{"image_size": 64, "num_classes": 8, "output_stride": 8, "arch": "preact_resnet", "activation": "relu", "kernel_size": 3, "avg_pool_shortcut": false, "init": "xavier_uniform", "residual_init": "none", "optimizer": "soap", "lr": 0.0016, "precondition_frequency": 10, "one_sided": false, "steps": 5600, "lr_schedule": "cosine"}
Rows from block 4 of a small segmentation model, named by matrix and row number. Rows with one number belong to one channel. Each number is 128 + 24 x the weight over its row's rms, rounded and kept within 0 to 255. All counts start at 0. Numbers have three digits each. After the name is the row's rms in percent of the matrix's.
Before each channel's rows are labels from the 100 images, of 14976, where the channel reaches its highest value: "colour at peak" is the nearest of a few named colours to the mean colour under the peak; "strongest on" is what is common among them. Only what is clearly more common there than usual is listed. The data: aerial photos of the United States (SatlasPretrain). In brackets: how many of the 100, against the usual share in percent.
# convs0: first 3x3 conv (model.blocks.4.convs.0.weight, 192x192x3x3, each kernel summed), inputs 0-95
# convs1: second 3x3 conv (model.blocks.4.convs.1.weight, 192x192x3x3, transposed, each kernel summed), outputs 0-95

colour at peak: pink (25 vs 3.9)
strongest on: building (93 vs 41.5)
convs0.47 103:148124148126103167101075118090141102152174166117126135117061120099125115101152136161109194126101144133147125145117123134119137145144124136098163146115147100147162111111112106171125104119172117120134139147141113129137123119119079159108096117144166128124143047107115153144115139114116110114
convs1.47 101:091134130093130172118089164122148116146151151147168100117143136105122122116139130128108158111178110129116164098118108111103111147124128103123103096115114173125123134123096145149127105133136063094111125145125113181128124125116140139062110126127142141121102098101170130141154085158105124125

colour at peak: grey (86 vs 56)
strongest on: building (89 vs 41.5)
convs0.2 104:156155141158134108112149112160179137104181129132113165131169135132177116143108161119120118112126099119149170133133105134193086080111130121170117156110150095123114169127157091146141141141116106139138110116096161167145111116098118117121128096115127118109135183113113126119135117134129123138
convs1.2 111:136136136140135145132124129192122125126082115120139137088104143122128124161105084112127120121121121109103132143097195133089134122085141093117133138089140171153093113114085100117097148110156093117129076162140102132127101108120148159096131133111135116105148187135153131088138125091132118142

colour at peak: pink (30 vs 3.9)
strongest on: building (76 vs 41.5)
convs0.180 100:117143129185176125150179159101094134078143143147132150152122129108128135141131111157128099130153173173153153118136146131151088132095117136104113132120134129128133107098126126169136115133136123119139114145107116118107105144116149137118168123096090154109174061114083121111124135168112138171
convs1.180 098:132156118151134080169130121127152120131109130154061117137148116110141119171127144125115141095100171129121145158114131151138135132163151127111157188102117185101104115136190121094118148099135156107128119167128144122177120118130160145190144129107141153111162162142093102137117107116116120136

colour at peak: pink (30 vs 3.9)
strongest on: building (93 vs 41.5)
convs0.127 092:121139129112114168130162121117112091131126145124111167110105131139131103119145178138133139106142138125164116122114108109137118154156097120113140105125146138159138113156149113140130103146113172193128095150131155123138130080146150124136119158112114183123139101159097093145130133085109113103
convs1.127 089:123117130119161130112118173136174158142074143147131147096136140146166097117142111129162120126149111128126141144146158122150133127189145113108095122119117179143093114131100137125132134114086136172135150125123096140139159186139151174120139097127123133113120120166146124079107137130106078126

colour at peak: white (43 vs 0.2); pink (40 vs 3.9)
strongest on: building (99 vs 41.5)
convs0.167 093:128121073146114127134098168138088118133113138132145132097136127155120104096147151145097106147113117129163079123083169176085122157138100104145098143136167104123177117096150141141137118116114097095140154161117081110116158102124149127127119126187126136119107130106095160133149099150122148084
convs1.167 100:098144139162136131072096129139103108150124124193172110103117148155127120106150148168126127108148133170149096155139130124156143111138108114121111170108131125124143118098104107119126093099102115104107159093158127145127159165118166120154145128135150145166122091151144151144123124163151155150

colour at peak: grey (88 vs 56)
strongest on: building (91 vs 41.5)
convs0.117 116:143140123133122126136072094130117143137098130150155113163117088122167108118124131151092115147167119125132153092109130154114172149136156145116114056115103122146158132117128150118136114123166172126129154136128110136151112187121085113129128137151179138147123110126140124123149121109104075134
convs1.117 109:101139159142105113092114142116155099149116073068121152106090131168113126122141153133115096098151120106120107136159118113095111125133118164137113108143137154125140132126161110098147107158137108139131052120175110110114132142156112144177164106136155125147117091169098138129160103105135116102

colour at peak: pink (33 vs 3.9)
strongest on: building (90 vs 41.5)
convs0.166 104:134133145138102127129119154113157134168136135135119138121131126145110127124130130164114111124114106097116161067141135164123096184108093162124116125116110115101149115117110129116111179119126097104142126118133112127120168156101120169097115121162138124198139141123158085157127116129124113104
convs1.166 102:121131183101135101072094118123107147135149125112111112131149094129110134149176115070124152134148127134177154160136147164084128146123131088123112098126106135157149143108126118125125138131100136141152114129163144129148117122094145130111160132107125163154166115121171152169106099122114117122

colour at peak: grey (85 vs 56)
strongest on: building (77 vs 41.5)
convs0.1 100:130113096103106145081125114079133106128192115107145121138126128145152147097141107144101180113103176078127172144108103123122141119135102077101114126164107102118148077127147107123143115103140126144125111152127157158114125148072105146081123144164160077109113126095146163141106104075120153144
convs1.1 100:081137168134128115093152120160096087102106148156135124119080155128134137129122113126109159119109151150117138120144108130119125146100112114164137181109163122089125134082108119160142144151161113094101128143131166127086115124147123093122105102102148122135159139115181105166123099146118134149

colour at peak: grey (87 vs 56)
strongest on: building (88 vs 41.5)
convs0.54 094:120144160155143126143149133152120133093110106161142076143131120157094123130126153160140107133117121091118153149114123112144146128148127147114155131156164099100081105128146157123117118149154119104077134102116090127107086161119155114106127114137109128142101105104103133152131121127117093135
convs1.54 092:129129093111119147168171148133142147116074126114100084116105135108117139111117117143114158156123143115110113101102132129130153089159103145138148149125107107126081153121107099110101110139099171135100142112118130144166161153077122166139126111133151130143098110169168178099112159148112173097

colour at peak: grey (85 vs 56)
strongest on: building (92 vs 41.5)
convs0.92 113:107113116171144117099090127141143165136122137126185134096157142125122156123144129151185150109155165110133160116121152158146150153148149163130135111100122113073112110126227105152139101123107139139105108126156131167121138129118141120110132129153112139093164190115155144148165116115146127126
convs1.92 116:139098142110118077122065115174143088170161092097124144118115100111120089131172138154137119157072132071126145142141112111156108117118064143097099123101135144101115093149099152146135144110150078130119120130134140163109128116133106090113123117149137077124115120073074125132102106076168145121

colour at peak: pink (29 vs 3.9)
strongest on: building (94 vs 41.5)
convs0.57 097:131146157143123147143148161114109140161124167115146148131091116134138106112125129119087140135090138129156134116115151134194113175111097128142138138140125092085149134120181142143114081098128132101103140121134138094116113126160161166107104115124124095181114095138126103118123115128129134150
convs1.57 100:119118150100103138119142167133110104153133132135061160138138151095159157129125114144090112086137101165122146138147106126105115093132104088125088121108127123156131151111124114116137140116125104113130123145094090099137126121136117138117104120119132121124127106105135098144150115135127104119

colour at peak: pink (43 vs 3.9)
strongest on: building (96 vs 41.5)
convs0.176 091:115140142098153127122164145171113120124145125121178159100136156149116126153143120110107142165140114125115166089151180118129141189148117154122141143121072156140092166123107119133118082124135130115057124139131136122100144094126122148112079099120115161137155117102167147091123141127152119134
convs1.176 099:118126156126143128150118129141086145099122124122104096090076097099107131132129123170129128113170139169105075122126118111128137139128120101078148136134116116114115076161126130108085159115111143102124139113157075139112108126128114109131124135158091079126096089115113090118146122128091112108

colour at peak: grey (90 vs 56)
strongest on: building (100 vs 41.5)
convs0.151 092:122116104127093142129098132090118124151137134105135154166110123150118175101135122125143138146105089050091116098146126123128080131137112097137115156090118091113120122128129119059127126139115169123142174123126140144113157119119128127097123154119125129137138192173107132147103111141112118144
convs1.151 095:173140139096136182143113119185173142094085133150127131148090112104154096109130115139120131127128098103144087164112088178120113091133123148136098177117126094113116109111110116163108190146100135122160125130112129103154119117126171127117109129130100092135114137120163103144073108128117136118

colour at peak: pink (48 vs 3.9)
strongest on: building (96 vs 41.5)
convs0.12 093:115157154129082099131105122071120140154177113143124151100120165137137098094199106133119137132157145157134095132121104111086138178128160166099113171113103133139098123162126104098150130136115139117142177151150146070121109094120094136138137150143103147131151102104148111133144134115141141127
convs1.12 109:100110159095122101118108117156081103138154131127081184106152147118138110154157132116138143141160153165094119147116148147102119166143121172155133195100092126097130138130160104132069117126143125099120129130117121118120130109139103137132129129118120132120107132131139125174161151176171143106

colour at peak: grey (87 vs 56)
strongest on: building (69 vs 41.5)
convs0.18 097:158118140103118118122118092115111142137145114128135128104134166116148142085123168134115154090149107133155116133140117147115161138069141118129147132079141110142146103113132092122119134142108122126113146110114128116131144109154160136112127146135165195144132099122126124107113151116124122138
convs1.18 094:161109138110123139143157130116099114134104113152110140153121144143143150098129134163120127114088141143100108130063092121114101110121116056149083109093140135120063107118121126078148118124095137113147168152093124142162116104145102142131115143123138105122120141127128146099127118111093090133

colour at peak: pink (39 vs 3.9)
strongest on: building (94 vs 41.5)
convs0.95 100:152127132144144071143125146105167144155142152105160160141138142122119141102197107173101097098135150113122104112150171116107167182128131138118101113152136127160128133148124129143146140125114102129116143187104140115147124165091136164095129153137088125132148100158123124138146094119103154145
convs1.95 107:136123168140125071093099139158115132147143146137116190123153135126110103135137130105139118115099117145124127106149112119081128117110143135146148115109098168122157110083074108151114130127087126114125152146138137111087117103146099128129125144127109119109131112170104123163140103138141124128

colour at peak: grey (85 vs 56)
strongest on: building (85 vs 41.5)
convs0.134 088:136100136141111100121111127073127099118107109125127143122152147082135127100147141118110137090161136104146083167134090133148087135156132138096092111086151155139129159116114144082126125167183119089155159112107101165115115139105143131111156154128176105101115108132180095114117113123117149130
convs1.134 094:099147137117134101102161121111140086138150153125141160132132145092188134146074138125183119164097150131080128134101145095095150100146143149110169076144112125106111131114120086131120055153167134145120127109082162123134133094102158090142159099115150128107100126133122151131112135137107183148

colour at peak: grey (85 vs 56)
strongest on: building (81 vs 41.5)
convs0.77 115:138145185133073114100116130127141150105152127120124139136164159099163158150119140149167113142116090134090176148061092111125149090126179124103125129113099137160105138159097148167126144128119108122112114090171184167135126160099127128108108122140101152143117171137141111138130122136114116150
convs1.77 106:113121078107153159149108128176149109123109144099118060110111136122104085128117138145143102103125112116140145127149166153135108108127130156085114116145141089133118129141124137133123135101085144133159136116160129170142099113123116133105117123166122130122079124176137183111138112115142095134

colour at peak: grey (87 vs 56)
strongest on: building (97 vs 41.5)
convs0.101 099:148109089119116087125143134092123128095153082121166126092110124111152150101091138120125143120146176173123164142090081096080135113131120128131129153105163113127117067139180138106137120120108124128104127145110143141118144121127133106133096136098115120107109094180121116161112126145176125110
convs1.101 121:129161122134133135104118120108153129122128129164158164158084127136172105128112127124122099094208136117122182143177130102076109115140106104112122135117142127164099096120148133093141119111135111105109106111135135181107127137165088094130102118136174119111124132126106117153132094137103137100

colour at peak: grey (86 vs 56)
strongest on: building (82 vs 41.5)
convs0.25 101:115131099108097106139114136144133147127099166128146141130136100139105138155101134106158120100088157090112150112103134129139097118131124140154139134143159138125117102130144154142105137121128119162097147125061119106110150139101127105199155135107180130108131161083148167161128106114125113136
convs1.25 109:167131152121142142124126143162109132159107133142132076125117116142087124159093088058129139142120143102162134109135113091148152115131167178154155146108151149115123146124114141130145144114095114153155141119114131154114114133113110148118126110104128115113138110129125116107107148143118077132

colour at peak: grey (88 vs 56)
strongest on: building (96 vs 41.5)
convs0.161 094:099077124111115183140118117150103104145119082101128115112124123162111107132147119128134122126044108149119113127122175142179103113120102139145137151140135090159118111146149101132132116147121130100149125120121138134163130117119144132134142113145125122113145174126141103085116156120117113128
convs1.161 096:127112138119109134144159141120133092093141143103156161122125152105129123110095115121123140143084137113129098128117104137114095139189104092128132157094082105105131121086179113134133188125144143080154141105121126104118136134145141118125112094121113111131126086130094123149127158091143162149

colour at peak: grey (88 vs 56)
strongest on: building (98 vs 41.5)
convs0.19 105:111120161141125154154101096089110127173153198125128133132177125153101172152091150147129075122111119090096108106115120101165104114146114127152116116147093127160100113123155110156165131133113119127094130093115115098121153139139135143137134139119177149115112105104132103116125113127122103115
convs1.19 104:114083131134142152118141094167107130120150118102131149127114096119105133094120142096111146122085085103112141126127149102140099128112140146148106162128129102139114103153129153133124122133141135166127162189139069123108119165099128140154111115108125103101151124104138106155155100112125124140

colour at peak: grey (86 vs 56)
strongest on: building (94 vs 41.5)
convs0.103 105:128145107113149130126113117116136085102095083118111134116162138158114145118120090138156088107179137166128113082149126140118143101116104117124077103111137110160157092137121147139112145119151160109164074149127139143148162174127159118092140153113125161145113084127118126095099101139172101106
convs1.103 099:106159066117103148091143128105148128133132138151107072149123123121153119160139079127116143129098109092106109128102116133103125162129124129176100177114083114172100143096150117118106115139138178139108147126109122089108130160137106143137132132107135139166112166162136105116126131095102085158

colour at peak: pink (26 vs 3.9)
strongest on: building (71 vs 41.5)
convs0.39 106:131123145184130121131144138142152156111189158171126111164125129126125119125153116130149106128134159131110125152129154161113094146087132115118130107122120097109139102128137138153123091127109117125119136122095123133145131124103137129147138160099134152139090149156117136139142131104094112120
convs1.39 111:144147104152129092167150095136154126092138099183141154090122141147143087165101124170088117111116079120124157144100105119118153116113124122131136157112137130073095115103132082114094128127140136090106149155097122122132121078106127124137147122116106154147136116139133098154115142132159122107

colour at peak: pink (54 vs 3.9)
strongest on: building (93 vs 41.5)
convs0.84 095:134127163128133185138130150139139118125106187113095138099157103106106095137116096154129142118114136133104122135182105146154163132158118094119097124104127147169164102097105107111109118151105113124163152095123114121118148154102086131130127136143122111143133128101158140128102136102110113136
convs1.84 099:139128137087131123077124128141121121150129088141111131077135140136130103130175123082111176121158163110156113145105124177093113124112132145184129149106158119177158120128120135138094130147130104117113142127133123124138110187155121142103143128160121066184133142138119113173134120143153156125

colour at peak: grey (85 vs 56)
strongest on: building (98 vs 41.5)
convs0.42 103:113099105115127137123089135173164137127085115144160120172118148155133120133141104108120121126114086123138099110116144146080094155152143126136132103098101116129153140134068148143093095103079099158131151120101072116110086122165139121121135172122114117137113131147133125136125154143117134120
convs1.42 113:130156095167146133154130097099133127153171142124201087158098087149141144088134101144113100122165117146136123099137117100092119132132170104123143073124125105144116134125123132109151105155138134101105110133087117116122109134106153112111092134147108114150068111095135102106119106147122111124

colour at peak: grey (89 vs 56)
strongest on: building (98 vs 41.5)
convs0.140 106:138094121174150091114128094149174170151120120141148100099103137083113140080131128103178166146153151145130143109133125134121141179164119110132077114180120118111121089113168140115125126100136171127132124126113122124133151102182120108121099121105165132108104086109137137147121109114149112151
convs1.140 112:165116123134112132122177129113144122133153098117110108142111104134120147069079125114149100145178141115098167135162113100126116129205154108133128144113132149114120082105122174106146132088095150141120144113115113126131114135171086119146107124143173084145150145143116091155130136126115093114

colour at peak: pink (45 vs 3.9)
strongest on: building (94 vs 41.5)
convs0.126 098:114149150153156117129126157129180159116117124106133127126146110137108114176124145124129108127122115130134146123139098107165165164114133148129139137131111125139159139115089145119126194146128099124108149117138138108111101126134124149149131130085142148155199110138100185116139125123119114153
convs1.126 104:161126131130119081153152098146093144139167123107091143118058126130125139146157127132145144120176122125138124096145177147121086131121111134134121105118150126114193072112099119105115100154145156093129165135143142155118084107126154130128101076113111106173152125120134124163112137150155141103

colour at peak: grey (92 vs 56)
strongest on: building (100 vs 41.5)
convs0.87 105:102167115146098135119103141127128160168165142154175151167165112129135131121123136130139141141140159084111115115142158103143082160152143137158106087142045135106131074145154153147122130115125170174122153106106158126121154131143142124110118120163144174098151108120124110105087102098159156108
convs1.87 097:099137150098145107088095078135136113104129157119109111099144124149120159136112147169104108136083144097126085153131095138123123109145135152118110134071112142100113132154136172168112131093151127156128159125128130129120125098135097140126132136137142106120163140095128134127118106093114131125