Weights of a small segmentation model.
Model: 4.48M parameters, arch preact_resnet, norm batchnorm, activation relu.
Training: soap at rate 0.0016, 5600 steps, batches of 128, held-out accuracy 86%.
Data: 50862 training examples, 14.1 epochs.
Rows from block 2, named by matrix and row number. Rows with one number belong to one channel. Each number is 128 + 24 x the weight over the matrix's rms, rounded and kept within 0 to 255. All counts start at 0. Numbers have three digits each.
# convs0: first 3x3 conv, stride 2 (model.blocks.2.convs.0.weight, 192x112x3x3), inputs 39-51, a 3x3 kernel for each
# convs1: second 3x3 conv (model.blocks.2.convs.1.weight, 192x192x3x3, transposed), outputs 36-47, a 3x3 kernel for each
convs0.47:147126108148154117107123145128104141117116140130113120122140130142154089128153122151145107105139127105139093102159139115178116084123144116152151126168153118097140111136077149155104111136123121106161116101139099137121097094133133120120115112127188076088173128053170162112164126126133127102127124079116143120115124123134075118096094149141145190134104126
convs1.47:099085156151158114135190150149129123129114107117092141156129111125196112113162150094118160092158113090148071086130124119115116136129129137111092132130110120129134109098146091130126089128060106168120162102086139124134143137123173139141157107098130119146115130111093149133122119142136141128121113145143125125117178104153136131
convs0.48:112147141117085116160132136084132138140095104139109135138142153100152103106129105153149163144110160078147120150150137182101114168123113135143171121139146120113083151130157180115160128139113082060111137111137120148132143127156113102119092109138057023080130129130158147149123133095143109085101087162096109096100115144164135130117148145113136128119117095
convs1.48:127068144092159089141112103150151096109128137110126163115134139113141095080095135096158115140091098126105134081114146122126146153142108173084084115118165099134107106113103113129150130158128136073094072110169138127113169141134155103103129105102129163110164122154132084154118139115115125136121119134109155120131151112154115140
convs0.49:154132141104132139143144109123120119109098126136141155157121097129132142127126141094098083123102099092151135115171132173162123174103096136128119130133101118132088182152147124135112107127140109125089143135096109149137120110116119111157085137128125109160090106158056110139077136162135148123122144174140104133151116111120119106111094113138133174134177144
convs1.49:111132097099143103084139122123096114123115145120155160116115143115136127156121145151124142153147111186134125113098096115151124118145130124144129150140117137135157117143124114117112123134109143104160155147121112136129140152121115155098120143159138135105071146100142137098117158093137151114165134146094087133138149145121125120
convs0.50:143075131143109103147131115119148116104180151121096145143142094112124133120096127112119097104129134173140096154170135185170155136129089138119127103129140142142170122146122127118165108144142120103141139116142141148154126119139176129140154149130124124112169090101121153118114134111122104087093096137119087133092135099112127132167126145161129113136111097
convs1.50:120135135126104131128173091139135115127143110200137113099146105128107101128125157141156107159100138131133130136143122124107171122104170143108130142151110104113133078167138130124135139132127142146089117102140120124139100120137095170136126121130098126125098084122136107089140109111159088119149154122163092116118142131113162115
convs0.51:121111083123156083126124192136178118129110082142161102098118126126116087138100129117161144137167130127136088150103105155165127131135122095133125084146118141121117156154115114118115132122111136119110077116155114169113104119110142153094112153103114114125156064090170137102135128137111139128127111099094158137134109124101133161111111145137118128183108105
convs1.51:118163123126181128106153104148136088125134154131132136130153181131162150117173136139125119120135118142078140140165098116136121135125114162140143112096122106114130135129143169164148123114132143159134129088116127137121099116146154129106136133154134127136117119192128135132100127117096099128094096145112167144121168180077102148
convs0.52:115142117115129114113132133156142146116097119112104130126145138074101172132156164110125105142124122121132173137122065131116137141166097157103109091128153117159121148156118160112111138108118130126114128062128176113094159166104135132188110121141130119138138134161118187149117145121152145102134165144140130127093123129121144133178092171165137126071152103
convs1.52:140145146123070166155149102151090121136112123110102105141103135144138101143105139091143139073120107153130145143103122128114116130128094113127146121151119118137099097138125158093119173131131138155096093071135122154071109121103134148113131102143104106190119132110140181121140110123125139153104138149144167138134081082126127123
convs0.53:123104138164144130139119078117114127108129098134174146124126123123139138126128181087123158119133141135057152150141117107122154085110168125128134149128124124131123167105146118131124130088123122092131195076082141149135098166087116128153146120127156150100105147095138132129134136139174132136176118127136126105074094158096125184119118101124074167127105133
convs1.53:133089151139133078128119114129152131152147131157136133114169103131142103114130128137144125113163132141150145124120110132120072149122168126134115132123110153123143154152111124120142099095157126156125088146117151121100107131127159151114129161142150125163102120131090161117088137134164135162104126110131125111134150115134110138
convs0.54:129094105093093112123087164155128114146114139150119109102150128156119096092125128082086155123098134117124154143097090124086155099156154149140119146128128131161112113113165120100167097143132173090137161114145126096143134144163102115135102122139159138138189111143135147083116091148146093138156103145143088140129127183088113150118146138091107134123098148
convs1.54:135145136164096126182101116133120141116120148121172137112121102161105133148150107194167107171172130109111164144154113156155140106156125138141128087112103134112123097092118157159070094138087151150101087127162143134110115101133109145127090132145130109113143151100135098096106160123112094138111148136168132173119122157125111123
convs0.55:125162163138111111043105118173082140103119127118145122134150125112162150128123113157141138114116117133156158115136156105137122121116137166116103123156120135145132173162210107111150120125114145142122127136132115126130155150129111130144149128132173161112107161162113146107169106132133140136143152147145110130126149134148102135134167162139124111100105152
convs1.55:150070100173142095135195205140126142133120116151144118150131132132153174153123084132132133122162139131125139154116164094110139114115130131118105109144133162108129089133134136156111139130102161121109091138124101078102120126115097131158152133130081139121105083107134124112132153135089123144140079096128127153138095104109085117
convs0.56:118127129135141148147096117125117117146120107109130133125123134159132138144119137139092116138105158115149145134119096123125107123156159104137106153147145127123103082108104139119166180141115097140121122147113136143125120122153096121124144144161127121148125179130126091130150128149151140083116126130117101156145109100151163108143138087124107105114180130
convs1.56:170101088143191173126106116082151147117092148123120113105152141153118105083100162112117135148087148132162126125145127105085121090131123153142147109131132149098111126139117162153126107121141095150086121135124109105119118153155114110130103170128136133120099128106162141155131137107085124106154116132152141151150139104159109169
convs0.57:115131120157096096123119155109157159149143134121126125101126130136119097125178137122132100118131119118167182120080126148102178132120125148188162119133115121031070162126100119150114144143119169089097119138081099130156144135118065130101156111155174136118133099131114058098145100081131111148132160122125150155110115146168085148130105111132108135182129120
convs1.57:135120159131137172105100109105151168112160120136102118138111109089125112122104120098108110111181147143119134097135153113103066126096134103105167078122122142093133146149112142133169123099152152106091119089141083133089155096085132088139142160134094087148101190159144087134130133114120141127144085145133135104153103126125099105
convs0.58:123148123123143151134093157127139118122109146092088151110092128129181107098122082114175158069153192093089179153133085143140144115125140160106151110147142127157131106183139122114141132079158084138152122122075152116083138135175099178154113111170087157172147103086143125112113150075103116134149141143139152139141108100123122128135101105117126164121135098
convs1.58:144169129079128128110116153164117134128156094115117134125140123108107115172129148147136100124121141081105139123130116175124118131170144121120103139108149151129126116110128134156093108155140123138131118138192148152138154116082158086157143135118166154131150175119143117144130166124189149147122150149152134141135148118153110074
convs0.59:092086185104148146185125118125120126153115066120119168115136088122101112103131166156117106177100111103128113136117137102102104156121138105048071137115141136110159133126106113100119182094078148084134142101119128132132099122178133087121139132107116112145093117107056066124120111107160142075132090055097159151106151124113108100110171138120139159077109118
convs1.59:134110130123129117127115110142136150122154114148096117114108103132144084113115113166129123133120139137143119118099176128149117150099091156143120153136143150116142139144139130164164098100160161102128140155122119127112151153090102126173133144114102097119142114128119144143140153119157185116148144137123149164146152121091155195
convs0.60:127150156115113101150125112134126075151182091124106169103109090139137119124147146121118156098119124137084135109182162101141150078102071120111080157130092150109119073136173056144173131108117157105154124125147132166138144101154111131141126118084106112147103128135130123137096127084120125174138130114099140124116117116140148118152070120140141105118167115
convs1.60:127184132118124129157106091138119139108088117123149102117177093163115073145134149165110111169175115172136111111088148113121185137106087082050120147102117119141120113120167125123127149173117133100160124096154115107145097125136152087157088129119151135115151122134167110114172134121142098141088133127130154144122095144127104101
convs0.61:145105129144122123130142134145137146129151182110172149100123155088145095134149157129151174171122145164128170112169121121141153164147149100170131141146115126085060147133113140105122092102102098188141139062149103123165097127136134130133137166116115111137150113156134174155129151128143162099114124138151145100123107113157116132149094100138117137137108139
convs1.61:105120136103138155103115135100080137135122128115174100147132141181143148114131097142163145129090107151155137117096106131128186115138124137150152150130118142143095129126148107137148163158122077146126108103146155139114103132180106170089111098069123116138104100126085140162109123136103142139135141152127122131127110124174124129
convs0.62:106120148117096103116147113137151085123195137136101144133128112113161162131099113145111115174111130153180180124071052161143108141148161137180131127121110094102087092110140136137154159137143159127118164126170135142125122112104142095105117156169133140139137166115103162106095108128150123135116146079128147145118139154120126100122115124120127126140084142
convs1.62:088115108131127135186134098104093106114120109119125126136145129142123097143137128168132090156120172131092118114138118123150121137130133124162129142126127133132101107106093132153150117081103125146133145168135099164152124096125138114119154128167118109113133136144123094087133109121137102108107139138123104159154126140115103116
convs0.63:152094128148169151121129129141117116141104130111125145161120132116122116144166147142108099122104088133119078083112136138089106125092140089150132110187125132124156106158134147135097134131114093150106116153120115118134119168084090150160096125095143118097072105163126071153124095123102139130111136123137074088096130160102101123127122116149145142160126105
convs1.63:090151161120102139160101154112107072160126098092112105108137120100153118128154122146099168158095171128111145129093144160122130110126098110118130103128134154095138110145121090108190133119154113094132131108147146124115157100096134108095144133070093151127115124128123128130127101150115104127114189066095127157120106122127105129
convs0.64:114132124069192218136107127148106124103115135087146136148146122132107115164108127082088154098076172125082203138069128082172137110184120135100152111111108109135073155168102101131162054104137149132116159156147148102088106166119162139141111083149137088101124111092148125101153122115074134150053162099146127163128097103111104137097134124119112101138083130
convs1.64:135152102130104174095119159102144173140150103103080127114142141118134124104127123173117137098143157075199090136124131153143145094103109127111115109135133115099127161136119138184053099131136159146073120134128114166136108121154119169131101127149116162142124105133119117111134135123091098100146129117112132174129084168131109150
convs0.65:151125117117122130141142100127107139155121140146121124103117108115137137085154160099148092106150118160124144126145107150129140147151133085117110131114129121156129115113129129137114128133128117138145108139142143154128110158131109168115129157145130119108130144122107121136118147112111151127146139133131092132112134124136106125114130103161126144138118127
convs1.65:112135110153147139147147152127136151129130127128145128164136117128135154117111092143101107127129156132114171092109108112151075088147146113111107129136113123150120126172143094108109092137127120161150122145130096108086115115104158101136142154117115095165116126127113146138125142159129131120133136149134155148135130146124134125
convs0.66:137157148139153152135107118102171135179165110123124159113138166135124101110124115133152118163149161163098126126139133142124096118116148115107071171139144120110179115121163135122174138114071121130113207103115174119110124084128093125097126127117101156160110181141137159140104148173077143134111099115135142147141132089165134100090087138099109110143104125
convs1.66:150142114174181143077126116145178114094151118113111113123114103095136113174095162092201170125164128122134139103125112122123093131139129102101123181127107137137127099175154141153154146086197090149153124100134126145135157134111167095110123070130160144134086182122101147105130135139135119132104147121159127120150150134142116144
convs0.67:126163127118078136135130143129146118147121118130157144130120152115158126118146146142157126104127214106127152156150125152117114144120121112095120122147145182077143077161120175113112108106134124131160111114098126122141159133087129115102092129125125114133143090073170156151124133093125137118121125135129125102119136117110094107119143106129136107115125071
convs1.67:155137160129109126130107122124115146121130111125150116099124128121096154090158158128055190126154150125157121160085119104090141096109114122124157123128129122157133133134153133151139105157112104141121151114166078201133131119123100152113089114164102124152139130085122133102141128132159127110159129098105106106121138148119160142
convs0.68:136110117151128130152133130130179162141143113116131152122136168137117111104140111112096145127115116131096149118112112143100141120149136078118131145173162121129155155143106074117081083106095098095098105141130117122157083108132113152138148144106090104094109100112149148099144148120135138124133119080161156102136134101108130047132124118095111097104088105
convs1.68:166107140118088159111143153074119124112104124081103124148125134142097117132083155148081176125128109136044105117118147151116108128149098133105132083103086122113104120131083138145114150082087174148096150100129151129166127126111138159109120137165114142128137099090106130140123096097129099077185110145128148102146123125161169177
convs0.69:117115125088148078113114109098112158064093159094132109102134065175148116159166186139127101123105118109139141181099129111109109154172107098118115122149123086155143126158149124124161146113142114115098100140135122124135113146078102092152098123160156124152170082106166104142056145135117110115100123101138114134112125154106102146080147124117124128144137141
convs1.69:138120139138120079086119152165152173115115135109115108134126126093146141123114113144148105079140108129122128092120107144135177176149144105107130101163147131161128150124125120097126146124112157147173126143111119143105135125131124140131092104118120154136114144178144147109146135117117135080174133144111107108117107124138108103
convs0.70:137114129122080175152124098110165177084125133130150094096145150121165133153084132172145091175141082147127142137117145128104123100089124154133139163171135177150123171125104156065100143083129104126147109164102149103143106105113129125161105145172102139130115142112141138129133094111099117100163144093096125095131145148137133143114117144117120124152107095
convs1.70:167125107142141141142106108128138090122139127135159159114110145152106140137138080147138116153113078101112102136111110146124132119126123101112105121100124097115122141183130144158122135127099161108102139139119129155119170177136114141125102144123141111125096080127116137130104133119148154110131132142095139146140168099147142094
convs0.71:169119111126153141137151154153168146099135123133088104154129140135117126125134127155103156158128125083097141112140167141139128115121130094126147128141132117148126110181137154138141139068166085127120144120160136110134089135154134125143148139176114107137188118084155152124105160131127141138143135148115103127136077108101112112119165140129141128115152141
convs1.71:123104133095135123152131133110135136111113091151129107152117124106126144148123123146118097132122124132105104165140122107150107094103169096133154131184127109130111122099114154145107129172143112109126151134118104122126122137112122122102161156103153134114124185058108173153119142142137114101145111121117105139148106106115118138
convs0.72:131150131119098133125120119103134095146167172137212117095135142130134156153126124123152150101109107095098074150151137142129145135131122104122089117148140093164209130153144107112115172148097171173142143170110192126105152153107145114121128109114141099120127177122143133091128115123148112115111126118131128138109141154138112129101103114118104117110097106
convs1.72:118146141116099155159062148145113160121151144125136156123111140155118129133092130147166150081119097098131108102142108137124088129140136134123089099121127147125117140136130147136120153114135133086124130104138132133126140111112116109165126135110140123141120114114140138115136148133107110147147144149139122100141110110152113090
convs0.73:117140128099133119113172147123146132153141111123120115110121112158154138119140151127198068111255039060254086149119106109129101112164111115150120089134143077147160111159102170093063123100096162149113151169112165126120141117121149109078079152139105171128086138109103127121132134150133107105106124153121134111096127083124167100111143117096095132119071136
convs1.73:138134104080127151117163153130176145153113117131111093182061130146092137166112125157134128107114117168111098130122106114107142118118120126153101105098133143114136108149151083198113117114121113127126155118172143144135175109127127137129089125135122173147067136178097128130106128090128127132138085151126166134167107144163101166
convs0.74:149135148118158136142103107149098121142136143128175113153093134170118107159148131165075083151114106129129143148108142082090122099097154154111105073122144199098100136138091095155113157126100122098111158115109148164114127098101115097094119121157108112173082105177148098034140119121121100104129120137160132096086166157110190090104150123100135148118129131
convs1.74:151120139105135139125151114109151133125096150112131152144114095141090127112135132134135100119144142144154126126119141135090135151122143129128119099176149099116176127139161122143156110147122154145145158146126124098174090155110099092168210151129112149142094161136126082165114083116129117104069122152123111168134170150124113141